From a checkpoint of a small sound classifier.
Model: 2.64M parameters, arch convnext, norm layernorm, patch size [4, 4], depths [4, 7, 4], widths [64, 128, 256].
Training: soap at rate 0.0027, 18300 steps, batches of 128, held-out accuracy 99%.
Data: 15625 training examples, 149.9 epochs.
Rows from block 9, named by matrix and row number. Rows with one number belong to one neuron. Each number is 128 + 24 x the weight over the matrix's rms, rounded and kept within 0 to 255. All counts start at 0. Numbers have three digits each.
# gate: MLP gate (model.blocks.9.mlp.gate.weight, 256x128), inputs 0-63
# fc1: MLP up (model.blocks.9.mlp.fc1.weight, 256x128), inputs 0-63
# fc2: MLP down (model.blocks.9.mlp.fc2.weight, 128x256, transposed), outputs 0-63
gate.7:149127091112127119110114146104112146131123118131129155146125134117148127138147091145090120090114140128132158136160130134091109114145118099145182124107134164110105121123118127175130106101137115
gate.8:122102119159174111165133123130100152168148123130117156113122135152141107175148116150118150128105107133109156119133145148158122104166102059107089139136132082121140094079085140171150057128106108
gate.9:089129103143140145155136134122082134151167170126160148135148116136142094147105152130102153109109115145149160142125129125129156110134138157126109127096104114125138130146119136110109071111193155
gate.10:114109091109099112137103126113109138131117128155081129125151146183129130123112164100130110121106099139111143158168183126160134092153122164151120119102104115139149115110178124174177119084182151
gate.11:172147118140141100154164103151142114129137103131162126131184120156110140080076121125175100127139101140125092136112140090128135138130113160116153111141137145125114174137123101143143122114129102
gate.12:125134101140124129111159109168132086094122097164148118123138123138098108125111130092192127113149119108116126136151162150078129113122098117135128114121162158174139163151146125163130120121132089
gate.13:168119125144177135136118157111133164108097069152139130123158104127068116134169124105115131106122120108140188136117152095146135112163131133121097126139130101099151104128166125106137111160120130
gate.14:140129179099130109110136140117133131139140118141141148124156106154109121125122120152106124143111093102121112104081119138154124128122112091169088087131125139151098110140140124152089146154134115
gate.15:176143159093126138116142121120114127154118167135173106126131140113133116108157147120091143110101135143127152093144119145113104156112135095146140134078102123115154138140109147106093101082111098
gate.16:135154141158141124130139123109121123121156142129163072153139121102109170149125131159167130065178141124131107162116147107151126143106157119126136122134134126077174148095113118114153118134145121
gate.17:160105108117123107138125143086073092188145118144104125169124131132112136129120146153134104144133137125164104136134129160107166149153096145157113088153149127139154117105145153134116133110149116
gate.18:147176113118140138126126134113164103128123115111100115120127118133116085117154146100160151128144151110181114138099131158127162152119115101140141080099118127128134118082132128095097137137151191
gate.19:132088103182124135150122085130103201110125168093143153087146134095136107112189112132086151141177075139134120105082107092108103127145184163158153125100112139129144111157069119108167133127123108
gate.20:114099115118163110153134094141151156154119100117143106152090128109134151122086105160160094116153106108100184155119147139133187120141124158133137139146149113143089169111148111142123146148156153
gate.21:135123137096112141160144136105115146145133098128181068126147144111157158109156137104149128103153139127125102121141160112122084116172110112129179114120118114114115160118152121085123124164109114
gate.22:085144083133088079110139103100124086117129116140086166106134140123132135120134149140126149138113114115169127099122159119128155098146120113147156140146134087168113143138138143106146125157146147
gate.23:133135103134093082134098116166142169103129125125142162105141127140161121140150130142129084133085152136109169158117139117131129127177144148130113097127116142145110149104120130147147124119136146
gate.24:124130161094125121148161122093125119151161113119149140090147124107110132181098083119176114098100079080175171083131124097114143130135141111100133105109131155128086148108161133130133100132106152
gate.25:145130150115129135153095116130108111095156165089133128144156141118123094124090152159124118116135085088127134113148165125144157147127115125089132114080158153132112147108142176124123118126099159
gate.26:114166148140093165132114158116152102141162110154123148099145106139151117127112131092111152149133104165116151138061154128120158139118128103126167130164129134157126127105129116145112141112141133
gate.27:093126157141126143111135135148148145157079127140150144143117112160109099134090112117138091169119139138091138136102114116130158145095128151113098094121139139134111127089120075137127125136151198
gate.28:143139128111107115110133105135108156137146115130156116163142100147129214128137096101155116149116128109152108114134132133188119147123130141150128155181167086145146156109090127101121118143111127
gate.29:147142126108126135140146144085124127129078092132124114150154155119126105134121153108146113135119150133148166128121112140132167134145147100141158149118100136081154157153115100101167116139119141
gate.30:130150129148115079140137120129174137109159128097114155108118133133109154102117124112127127138114135149140159110125090122151114142143138150153144143118161106145108128100133142091121092144132109
gate.31:185122165142122100147102087134122204166162112087110097134117097164142113120161121118100150129102141096126133114136112128167144121164149117144158137112108117081146111088123115120171081152123168
gate.32:141134161130117126107137085129165095135121128176117163131110111111114177142135136115124120137167114118121111090119171111110125113152168106135126127133163115138130116114136142161150134135139178
gate.33:122130112125143143138136110101095162122113110116136152106117133144117133109109156144177148112144136105118139103120134118163122133144137105114161121140145081132129156146113114151139157127129145
gate.34:089119128117147112131147117164138121140099092141103112115075132082140090168100122112161104127126127097101174161161124115117138125135156136157108118158111136136133139114147104120144121110117164
gate.35:091131144111103094129076128112135126127136124152144129123158137126123087099082093101169122131092099147117130135144165168142108111111133153170137128116114148168135143156103114112102094148133091
gate.36:103101088128160137139156136115092124113152125147158149127165158141142063087080122137131126199139126146064108130153144124141103105142115143139108149145098119113103145182119175147133114125135098
gate.37:124125121128144128109120157118145100118160176115118118143140129104140103059112138093169145152142114133120144117125139128140107123157097139131087125109132180133082129165118120168129126151131154
gate.38:181123136147112118104125129143100132114135129128164169099108125123126130133124163105103130160121121111121153120112143120171122126130112156144119119153109130167105138149118147131118121123169125
gate.39:160128155097134123134169126123104117109134131144131149124180109138129126125111174131127133127135134091106167120140100136089097107185134118174143111166102136117097167115134120096141163146150124
gate.40:156157116108122179146132137153098133104045097151129138192151127191123087118109146127135057117096134114093094134165111135166092082152104122128129114122119149110149121132137105158130145133093121
gate.41:123119098125192106154128106129128164129157131143133128173104135104130155140137175140140095109127148075154126127160173117141123146122132104109110117151155153144151115121104130093105146142163130
gate.42:114111149105121144146146136142106148125091075132143144109099108167140123127100109129134128168105111094138151120113158111122130147095097150143148142117117142131146146131130165093101168093132138
gate.43:085146162140125123136101117189094132100107137117151096156158118087108138116123173125169139080149103098146130127146102077124112124108145073142133123124111084118124139159112114079162126125133146
gate.44:125137107115157151097163165112112107172131135137117136148118123129119120126143160115157116128170138110136133084109140131136133142102167119129121131133082081147140119135171154119138088118147122
gate.45:140142172106152116184133134110111155121124172098101097107193119123083099137134145160130125124088127110131136141141177117112108146151128135078131136114112168099111125109155159127143105135116137
gate.46:127132128093128115142143129118151138079142093163138101109138091141158081151104137153123142145112118117134148126136127117106116167123050104111143111107115067119141110139133148079131147086165115
gate.47:127130103157149119132082105108112089136183085084146118131098138092155130107167111159126143138129119121124113163107110159097106141091107113115141149091091140156115105093108109077120148142160151
gate.48:130133064077140115111114146124157128102111127140162128140081139116134111094183134118113111120124150115121117079071120149125161116125149117124101137138104121111123109104103130145167158130141107
gate.49:148088170123108101134115138113103161155136150101164140128184107088166177193101158148158132092149149107123133114115117162069109194151116121119138147155118081125169084096107170150138099154133137
gate.50:086140115114137107108130121125130150110130105201144148153124127155171100115141164124147107140138126188086133138117166107120123132095085105135130143154118082095139133177126104161116147145133105
gate.51:114111144140136112154131143159083108141128130087129150132153129164119110106137105107094154151144126140143095142126122157129110121145133114144122100117119093172131126132118087108145138159111122
gate.52:136098110121144119094120140123116201162128157098122114161166136145157086158119128095143138153143161144140102125107145145131163108136165126155076108138160105167140133147134097128114131172132141
gate.53:125104141095108102128154102091135114127140099110129155121128127143179113113152138150094167099099148149131117108144126151151111100064129104099161126114118104112178111083134120139182145086138126
gate.54:138119114111175145113151102147124152141161142141105123119120154146082144103137111138125094130147129157111149172165118130113192129126088180111095109144133110106170135135099181150117108106155128
gate.55:105077117125168141119144099174126154096132087132125097150068125099122107141110132123148147101103154111129130121178123102104123105135149161182097159118154147111118141128143134114102102165144142
gate.56:153105121156104136158112113128135107143151165146151090142108128103104103098093144134146134148174133123127132138094145147109114117153117156181137126142164156124134144130151108116128111120114114
gate.57:100126137154139117119105122101154144153106124135129111147159103135143136162160171190164124081156160109126148136178132122144118070093111116135117152132075110111175117149096148071140150171134137
gate.58:125117150120115174132112168137093143100099112117097149148134118164128160107160138147118159103102144107150116145088135113110105134150122129129123111141132125137167188138150128090110130166110127
gate.59:095113129115107195127151148111133137097107093153143129096116095100129148113109134114169148130148091116101131123081123097124117137153118143156139157152126122111121105128104135130155095146103165
gate.60:140131101130151170140157102126137141097136172119085133128104121127133116122144150135124130089142118128095166105109140147139107106148139186087151128117171105126149138148139085138139122134155117
gate.61:132153094140184153083097092115147148131132183173116128107106129104105166122102117114144083113156126156099159110125117152096117148171134126146170138111140138090140144134127105125149102157122137
gate.62:100123140154112158171148155116116114146124123154062149134153127155078126065106149124123123117112110125128163180143116132156139135136149157054170133112125183116155112124111174084137140103131111
gate.63:170131131149140099149147151153119128131093169160143166091126126111100121120149139171143158156182174121136122119069074133129210148137127108161164158109128160109115090166097092125125120157160115
gate.64:149189116109179125135124119129115150106144157120148116148138172139122151181097116112112138121137143111126138164141171111145096101149145113126142097116077105122136124138156110132148172140146136
gate.65:155112179149095111116140127128140171120125123132121120102133134124105114142163174154120155155114092157167148180143152170129140153145111088155128114082170100148141101132089180096147141135162170
gate.66:122104115118104120127117116115134121078141119129152120144151088119123099126127143126154156136146120108139136149127135103159143142150130122141168103103122118120162115129148160189149157170153132
gate.67:125147109127149109130145098158134129143150095125111130117113137101106127128145137095127148176116092103155121157078109093199125098070123078112142128086130117060115118096161167123100099135108188
gate.68:092115151184059114143116196158129108138156191133076118118143134094126140087130125113145097115170110148144082143153188144118091097133153130105161171089103159118092130131140087186183067123128148
gate.69:108144117099169140123113125181125132159099120143134143140099154088145110102183119092098098151091143151150119146130162115172099131129125113120157108099132123119129119123126141086153144148150148
gate.70:100160120136173130122139090108175126100153136106114120137126100153145124108157180173158116108106127117115168127152167163132102127159095105118126123125142140160163149140149136140152148095157162
gate.71:117117109105183168117124140125126120110138082121156096109093085114124186063122169164151128151086159141092148130154077110173079119109145154115107121123110151090153157104138122142119132099118115
fc1.7:077160094141149158101134126112159117166147146180093098119120080133139105150125102129132148096103096137103108123113135135120105145159116121096110150115104114144120122137096169110170130164117128
fc1.8:140134120128133149141134100125169105141123103137066120134131142093123161104112156173138106054130154117163186141157173134148102176157083157122156109148152130161105094159119122104132153112166121
fc1.9:103178140157078055135146107164150161127135129168138138159107115108117123142144104086112108096179119099142155093121125156156129171135118107104107148083125095106146142129128103125119125136130146
fc1.10:106126178164118120118194123120092116138074052124145128112140127146140126106114157144082143116129142128109102111115114137136145160150124118103147106139157148131158180108141154091100143150071119
fc1.11:131083146105149127154156144112138098129122143129140139127121140140143133143138105139178171127121106126164099094127125137124164144121098141106096142095145140151085120152075100094104118127126143
fc1.12:106140142156108176133171147143064123140136151168088153129121146147086133123123107129189118142175176134137153106143128147102161158152108146120134140118098113094180153091158109147100159131090098
fc1.13:157097153132132141087152111089138183121150110137123135154111131111149127088157100094127120106162168109162150108156118111084042105141151148136162142166107142146088138193143144091129131128094128
fc1.14:106097103155129119146116142124096136135131150128120110149135164097070137154132106100106122127139127102110144105134157116147131117142124100174143154123110177112077129167106117149146129150093147
fc1.15:145172161161138145131141120131124138118171106107178144131126113108113164105119102138138103142131142187126119088091153153110150166117137124111144138134165130131132122124093124155156121148091148
fc1.16:119138136097111151124102115120162151133127137121160113198117127121114142123118089165153162138130146091148105144144097099182144146173127123119133134150098108127135122127129127134118132150183119
fc1.17:141142171115116111140148139168117100138146154115110127150147152127123097115120103092150126103102125096121102150117128180162110140187105140121168125113148145128153133132161093164146140125138122
fc1.18:133145153145138118116120122116167139140119120113132138114104134088105117105171157116131182110115122163116085138084137102153094106117131084123117163104145144148144135135092126126149138088100110
fc1.19:138130144160140099139152153076111148123117047134122102106110126142144153120119107077176153103046160123107166183119131116120143149128101142135160142172107085106131109095136078147135111163179141
fc1.20:124094106157182154160097091128129136135135127157101110141145115116149100129143111128138089128164128095085132150180147175135163151127123149131135154098134125098143137139115145100110154142121106
fc1.21:128090122147126127123098170075143133126155123155123129102113141157153140113161099129111123122099145156146146118123134138138154131151187152145119095129131074138143121138119143123165137123124115
fc1.22:186126142101165124145155147147101126114111099133161127144120151118094138130089128140112103125113159153134144126136092136112167131130115135175136145156163124161126151126126178072145152108148132
fc1.23:154128174142112095152151108143146147120130138136111125110135152163122105145184117115134134124107130103122128142151173168123138133141133103116098123123120080116130143127097101111074123162135116
fc1.24:156113114147104135152118137128116086128126122068163111128143138097170147170120162110101110129133103158198100137097171120126120118154108148142160102125155131132196129122095114109164128121120147
fc1.25:138141147094117104125141119104108129152123148152137104127137081117108147124104148135126124135129121106145103124141152120146094169139137101089155148118165130142113097118140143100116133103147139
fc1.26:162108159089104152145143158111132091096124117129165140107126119102146155128112102086130131151132114135121131161111129112103131178114171099110127109122131114140092146145131150124129142143133147
fc1.27:132096114122120126156097134146127104101176116137151091111120136117128158171149131143134140102118125080187069123166116133114170120189116107125166149135120125137113143117126134115170121127131123
fc1.28:121149150154153155134132157110137168101103131155122114125141101149110171136152131107135139089132099166163110153133108124114145133139079105082152137121109083129151140095077112089088128095143146
fc1.29:133093167135127109107168144130115146132122123167119125125094136102137084188126113118142104112126120193128138136111123114121120180142125096084157121132099110128103123162138092126139149124132152
fc1.30:143128143116127178140093168154129105114144143108150108116128151094156138122086111155106121124143108130113133136068106120153116131101114165133132151105127124138182123140105058163123116119128109
fc1.31:148126153098086139108119127115129158106148133115142158109132149099101119136121104103174115127149104136135109123118113053136131145188173136167131121140129125124106123146125161120137148123109173
fc1.32:066177085102118119072125153148098110150148130096107147168096153175140068124116149143097138140134133122128141104111164139155067119148139158107135142150137079119103118154126124130153133137127078
fc1.33:146119116130122092126126125139115118145139084115126104117110103140151141109118082085140118152123118135135119127113129121118128103120135109134103139125131136139087110081129083166132151114173165
fc1.34:131122174122157105149129124104149111162150132160104091085134139137123167170142140111096125185125133117151094114129121137163119137132127119159105113095120176113113136123115179211136131132176078
fc1.35:132169118162129135095124113139084124086139133130097139164161116082094097145120144121135096121140151125108124108159104118127106113149120111160094136125122116141164130129172125147161148138099111
fc1.36:166161177165109120115163123157155112153103153132105157127118134132126110165155133121149138128139126120132160095147060169102127149100144070126163159140159166127152077109112142110125152114113169
fc1.37:122140101112153110133126165157141132104159111109181131144097126124123075123160132130117118161101138121106131151117099132072098159127094153156152104112155113103108084168124168096109161084139155
fc1.38:192094115116122152151146122144093118097109150117117131144123141129125179108090111129117145131100105091105141139121114128125115182144126118153109128134095175127102148159134092150136083150174122
fc1.39:140140111138138139112115135156171103126132136074117141151154099138130097167124127144132119120113143141127125117115147141097098121142132142159099106130095145094119147095121090066113105134162118
fc1.40:186130123102090143169137119146132133096123130116142116150111161153118097183104107153151137142148134137142122166100140126121182140154087093152129062129126158167114148087132141090109142126147145
fc1.41:124133161146144131123118129126100132121128172103130170123113126147180108118113095065161134147092115148129116131149097119128132080152149145079128143137149118099134151171169082146130138106136108
fc1.42:096136095106119145126103118123153140157114104146136077136138112127124147150133149136071170132122128080121150088119132136118144096098133130136121137111157140110089157193113136147154152135096135
fc1.43:080155120161154123131135138144101091159146142125121141159139093136118123089109065121104140153114125118139116153137132137151135097125190115115188139144147129146115139145112196124143118094135109
fc1.44:125147101166105128134120086104161120150118089100089140130129117146130131134128135107141141077150120095127096139131131132136108133116118121122142108156094130117124142077101175122145093149127138
fc1.45:140112122124147094140147104142112156104126091102125068122140119116100129129169106122054105119101112121104128166121137119112149147165155111129106138110123095175130174147157154166091165149137139
fc1.46:100112161185146142103183111143169171145096140151124130102120150090159080121156093072110119062201134138104128125099107157127113130159102163145143126114147113093147139156103143146160140121108114
fc1.47:128129066100156105124129146110136131106143082095133150105110124164141125135142121147118163139159101118118115150134114183092083170103087126100131118112133139166138113120135151133095124110160127
fc1.48:145146151122134117131147114117158131133119086129109095133143150095123101114103146074121093134146154150109146111149117126108118132129130102181154138128113177141117090148123123147118124087100123
fc1.49:136160137106098151141167151120136167100167173139164142128142111095129093105114157115164114133072138114126089098153126120145132125145136129119114145113142085108093121096100126128113111139147120
fc1.50:160144115083144145097149142165146128106145131106118146134099139161155159090150149113116127154130113139123124171118160087081141100080128125124118136125120105123122128123150125151126134141106152
fc1.51:139144100117158139128120131136163166116130149108142135126153094126153136158109155144144121155103136116120144197122157110106168117104112140158127144150115132119158151167138146103138129163128143
fc1.52:144185138131107104110145080140130166123108117121142115144112166101145146123142078143128123129107139129147163152164082134124116175128116141144126118162144115074126114118084154179152158146099138
fc1.53:125172126106125106149130130115111113158121122095060074150120167113163131133172143149156176104137132086129148125093133129147142149119104153137164152093123132118151119102125066082098119139118100
fc1.54:125158174112120112089123138125150141125116132174167123128135180117058100143161089121073134123143119118109133138106113124103085147163164147078134160120135137117115096138121123159113183146139130
fc1.55:113132123132138124144140119159168105121132145101114116106152137097161165096139129139152139083130178169100087165113107115129112119103118142093150189113122123109123096134144157099120118138156167
fc1.56:137102128168151150116112130125130126150108144150133139118170104132143144096157110130150126150128160104115127176104088122124109127133125165127119118083156147145126169126157117153119170141096130
fc1.57:124159114114140087108169147107125140147181141153104122144128077162135153160116130133103146113137147083108106124138141168147156094129116112154128139146092139104130141129160142089177108082115120
fc1.58:134134112144129128160122121143088136111144132117134090132127128106091111141116158119147115141149143153110118127116122140092150130108160085120107094154159094136121105112132120145150103129088165
fc1.59:106107155113126137112151134139126109125197125176185123130110122121080107164118110107131131146092094122153156140107143122161107101139075166125114140084146089099136121144126114107118108149100122
fc1.60:150124104165152120105107138131094125125134119118133126156124149150115120092127099153152125131138112167119135129118151105138126108105112139122125109149109148144134118144148120105088167127118158
fc1.61:153117129119111113159141117088127120124122067153114105097141053101122113133170102114136138132110135118125116126132151094140120167112123179129093162133105136153084127096145094100116114046130119
fc1.62:134128147109144173154155105139107172073077107136107149096117112155079081104101134168132136117107077089087140107138104112072167111173120086159152134151143117153139136119102172182133174168138130
fc1.63:153099105098067119138119129100118187108133159128113136139118137190196084096142113157164123163089088144148144120166137173149136071131112120160132168090125153142152128163099098135162130093174156
fc1.64:119100132094121157124137136129106145132129179111117117129116092146093116090144157113129142138103147167164131124152094170180139166142155123130147145132119098123118079141121108111146149153113151
fc1.65:112147117134117125140153095164118116105106139126157139217153177114130105142098123171080094129103089129089137142126100156120128121148088132124103134132099150147140107138147146153092147196117121
fc1.66:121127154139150121098121115116101168136130140160122116109138115126139069117093119143091122126119154114139134120133135122140121138105074149145156139130130132122101108116205128181110172161146113
fc1.67:150147127109136130068133099152129152147170127120166076159124126090147120121144089152071117124150125122158081091152130131094101136161166122079096152168124140148091121113163135086147109112100152
fc1.68:137133127150074117112157107127152109124124111125102136124175161107124117091112131127117173117133099100128080065148145155138113127186129153124151170126099081167121135129133143115120133151110118
fc1.69:158118137150171060141135110104152120152129143152121141136100148139169111094132120151122153095126155094110107108118115113086149151120141146120089136145106137095131148092138106103162068146116111
fc1.70:138079130147098161125104137118135123092129130158157154152114097119142128123130142125091137114135083136101093106130152132095115128107153154159128094119126138139141158119190124120097158174130153
fc1.71:103117140130131138096079119145145129106103099133153144144088068128101112103103174140162109148105092129149179130159099152111100080125141162147159129118115120101141159167140146136116158106060120
fc2.7:118137149128153138133142106126096101167171104116121105140140110124154134139107173153106093133147116140129129146121134139162141128110131136146153103138105128174101106107085119107130123135129117
fc2.8:117114144139131077162138108136131129109126128131125179134147106094134106125140133123133139164135161163113138130132127146103154083086120098162117153148125093117172108093122205119083143118153109
fc2.9:086149147198147128146126139137116112120147093151110131151146147162131145143167158115110102116141103160097118117102170100158149106122158083140121137119137109142133115159131116146123115104147109
fc2.10:134118150133161139102138127109120114154145108152149107139176132123130149081116118157077107151177048163100156143130111173108117125133128130116109103124179135100126172135109135136145104121102175
fc2.11:092111149151107116165146121124165147138104094105124104124141134135135107129094131137090109099127146077142104118146130132100100077144119112131129128136156157114186147116117114153144104119090108
fc2.12:148128132119157170089074119164150118187124139171132138076156105159139115123139139133176127143109108096128136120140104135144142142109095152141149102157140097128184103093123125163146094184125156
fc2.13:148101091109099107104114128095098158125101134135079129117135124116165143119149105105135120152108118121123128134121142148140116112142121103116130119155160137109088097170119117118142124128139118
fc2.14:129125167141150129139123160142136133111146129117176173136161169149095114165147114149124114095204096125178113154131160099118121140126121128150109132139149125124115100165128124135149091155106144
fc2.15:097105143163120161101126129132116140134131144112142135142104088125132094124095132125140135094156128127159122128137094108132126120137093133065104141103138117113096150135151121131142144173130107
fc2.16:133146115152120131113167152085132105126131086165117147133094104090095100098152167159094105124129144138130136093150143122119141115127116106149097116110134145121131134118172129135131119152127137
fc2.17:112124145120144120146102150088107110080125101162114123147120126186123118113178108141133114152098075101109134125113144141170091091108079151123117135134120099124127165143147120111131102137178153
fc2.18:163135097127132126120137131101092095135167166120112135090145148147131108108137120100125119115140149157100111132131123124108108152118114144128133085131111159128130128111133136097139138082111101
fc2.19:148105118119175125134131141101094173168121151098115109074077119147146103103093177133139182124100083146108129098137094104184151147151123089098130134085158129128131125161128113126129111131150108
fc2.20:139115121176128142136117166184163137128120147131145179117114111136124133106119138163127135167174135130101174145128120119087112144160120148125150140153169100126160108126157105161121139123135129
fc2.21:127140109106084190100115150141150139158133136137163133099155147111131136165104129120116131125126110163189135096161110101106141135103128103140095146094114113142123179079104155157158120129178110
fc2.22:126132098169128163140140111112141140110110120112135162118092127147134136106102124084140139164125182159154157088126176117136162130118111114140160138102140132136154076131184127126117154153129176
fc2.23:096150140097109129149137128144117110120122121137126074080143076122147100125149115159122128143147128113140107099119124169165101068143096116127095115142142142117112142125109082131136083134133113
fc2.24:125149116089128133149148104122180160093080114154142102112136135093106118117163105119126117144119120139103147128110147188098086126100163059097106168122124123097148135121130163144142146094136141
fc2.25:169125087180149153129106107129172158140124095136130148105100139120148120130146136080119103099167125111126096116089154157135142140124143150131129110129096162113113103126092106117128125072120118
fc2.26:118123094126125113164168090189124197100141118126112147112095143139161144120117123134107138119152145082116095132085121135111083164154108147099151124126114148161117145102112146169131140122127118
fc2.27:127121131117109135140132118141144135152152108140132124109123097159153084111113122144112093097160139122113080132114125101112107118135099105127158153130169119080179094107159104109165123091136057
fc2.28:112175094115129105109102086101153120129115149131138146115100112104092143109150118133148157135179095146133145084129127071158128084085129108088134074125104135113128136175138141138119159124079126
fc2.29:111129126100124120115114130116081146160141121159131093147178139094087102140136131110095102102114149144116135118149106160134135112132104139144117163176139132122121137148135127098149094117130139
fc2.30:127143131129129164146124159135152172133134146134121118137151137091089107171094139090068108087134094113146148140129108117136102125127145132120138091057110120109122107184088153145111123098143125
fc2.31:143145124138107143121150121130154136166134133098108132106106135099116153134114108063101133110154104131124094144143141104141107155190073115151145149117122142121129151142153115149145160103115124
fc2.32:117168160180159117104128159114119104183128137097115138155153160144094145132077154147129138140129134122128125097155182108152131160095129125127122088082102102104148121165150180156126103125185132
fc2.33:131116071124122121134111134143131129115144126098141097095151113141134110122129095144090133145162172124138117149145089113142151136088159147113138145109127159141123105094149111136116121119108135
fc2.34:106149112105142132075147115115166117140139111122175139106129098108135141102134087149162124157132151103159084147143140142133153119154114106111119120111089134139130166139112137123120130152110107
fc2.35:126081144138157152123129103149091133154156153166163129108133120113109117143104176116164115167124143158114123122189148131168164163130116150148154119112105123146131178127145102124118133184175189
fc2.36:132198123106114160127129121163118147101115121114105112142109092159130121146133148168177107127153126153149149141127131171096114136144164113105104127140136154125131169179147142128138131124157163
fc2.37:151135149172108155160092150178160150120147164114158099160148122099117115153159122165137128098129152113127144131146122145118102079153153154118175112142188167164144145095098119142117154137085133
fc2.38:191174142112104084135134137044109130123123123153116129123096143158140146095130105132150089118171137130171159090114126124088147110098138125099091117116124125132157115096105121086114141129140190
fc2.39:107116133162151090134125150126099107156125149140141104149118127139152107149134153134124148118090122140109113136103117104114084108131169145128122153108174139130118153104107158174141128106124169
fc2.40:091115146117163113110106139090135103114117118154139114171129105118118138111113111121119091119113115130115115149142099118111115158159117106126075094119135127110130156091121109116111119123080127
fc2.41:130158167092078127113154169158142098184096148107133112133117129109079114143096116111163155126116085099114138154097149097131079123093122127119133117150119139099134152089166151139146159079161109
fc2.42:158136148111122125139106112110117179159134118137147147106101057109089132127140089101142128113136120118123144148145129132105119128123072116121097185121106124166125106142127158101101125099133141
fc2.43:094140140067134106078096140114120140165084064109124125119146156116096094100162168126110132124121153138146108152140150152109100150140130095128124133122107168104123146165148093119108091144092115
fc2.44:108156133119168127127125147121129160126145125134105096113128196118150136103128182133151150123078111104122099112133125130142093175136178138142140111112130097129130126168148125146134131144180116
fc2.45:091103126133168127112205154150136152116155141126103098123101077106077106116123094142088188097121139121148178114077078117185184105110138121187126160170133121112106134103126145151099114143157118
fc2.46:114149112096123127120133109130130071145115150141140115146089159127156083119159105135167135082127128164147120156161179144101139092170081148193113167138151109134121158165159138111148124116157200
fc2.47:123146173173110110163119139133176106103122164153126088143152108122132122119127082111097085135109151115143123121130107125088147051146189124144146097149166102123145152111093164163148114109146152
fc2.48:165107091100120121129169108144115137138120153136157115136155101150113072154170109113119143123104150158113123115130157132126132116157096094113133139157106132098131147135123159110119083127097126
fc2.49:074150102143101118088095107085091173142147106098116101122112137147103177177100143111173114160120148107131156074112136099127126176117099167143089160096168114137139127116098114157115116145154131
fc2.50:152071112148070124090110083109115089139142118144119108111128147122127144149128104098101143116153114109062152087099106130120158104124141142113108109075107136135142094104119111108181085090101120
fc2.51:087097111152131104098128115121104129147152126106123134078119080121131132137137139096106131133128151102123111123125127069116133131171089130194149124105116107128116103137099101142127163171121111
fc2.52:141199140136148162125159144155094153110127135135098115133131144164166156113124150188108119090149091089142093156144182117104107139152149072110138111121144107162120138116153168126131149133157143
fc2.53:113132133133141142137083146099104123175127133120105167105177121123123129109169136153073134094135135124139146136131135133146124128128150136112142116120126111099135140153142128111115170115152148
fc2.54:127127142109147146192109123135117136127111161131094142148137098135135128139131116130138112139116120124181154130117113151106157165130162113161134126131126101155103193136135169106139167135151132
fc2.55:147172124130131137118114140135143132110152111166172128175143118128107112144146102145125093120143113071137120149110164123103129094126130120108137133157126157111164149150160125175081097131124089
fc2.56:153138113118163117094122121156125117124155089113172161113149154137144099105124124142101104104129132103126133118092125145130103129106117112156170125119125137117124145116147207110132116165107145
fc2.57:136129124141076126162096120103140090108125147116152137137112177129134156097121146122111120120070137119118136125137115151144148122127126107150128150123126134126147103101126084101136108137140136
fc2.58:121117165120147190107151152152163099120151121137168105142159162091108112125102115142107151134102118145148137112133142139116110159142149164126132132152162102169115111155133143101162088128110127
fc2.59:123146126090110134147181154136162121151097110088139121130087126159119123114164119123157127080176137147150130153129140086169172135135129107111140139167102138093139103135125144095148188155100145
fc2.60:140104168158171132163130160126138134115052156131134154124138114129123106148105105112136126133139111115120121136111106123124109111133084096103154119116129087147126136100115125168119088161132116
fc2.61:082077123135090128109082135106120132108141152133101122120142075126129121160152119115092130114131149116140122117145163126120159105099122153149155182170127102143134141143136156111141131117137140
fc2.62:091117169190171134111170121129130127142164117120146085123159141152086160094120136131149179107148104147131131148112156127106119120173139185142154128127127148145085107136127163169145081116120134
fc2.63:117153189128119105105132088099109141095129113098159095120154132178081138125111161130146171179142117127075099127126128176130129129197162124145088090187190093141160136111106106142116134110093126
fc2.64:102134137126141150144094149134115166130109103103139125075097126083120148105129134150122145126122123121136153120160128165156118120148120091113123152164095154091105176120127159064118125162149111
fc2.65:127130169095177125152101131152110143106138112143127122159143103117130168124125122123149120126133153093135106078111150170121129098157093092124138105084159128124134167095117119109110153156127097
fc2.66:155163098152115147154133129148102120118114147109174084158140097110156105149144150091163149134122108129112137158152099101137138072086117150104120129120123124125096098122114155114164105108135134
fc2.67:130135113112108147123162116119176160137154119176091117171148121129110146140184093115100096120100102147122144173124141111102073111156119134136182114173138143115091147102129124159093176110150129
fc2.68:149101146136142127159155131128109110115077101167163092161153128167130140129205149126106141113143093115129112158092125157129133142094144129142098136121075147170078144128099130124126111132162141
fc2.69:155176125104149118127133124139136118154149100160104110140165144137100131129101169128139137133109135151072165122160145152165137146142138132109196083113113091079120118125116115116113175073170186
fc2.70:176140129118136127140137124122137137154112134125099122109160135095132145120140126107107133131099113130153150096129123148150145125109133084091149132101124082158134132119128098144148108129127140
fc2.71:160131106125126150146137125097152156111131153144157158053123074105146131132137109177155130124138108135125122110177142136135135140073178154081134099111188114159100144120142146127093153153126157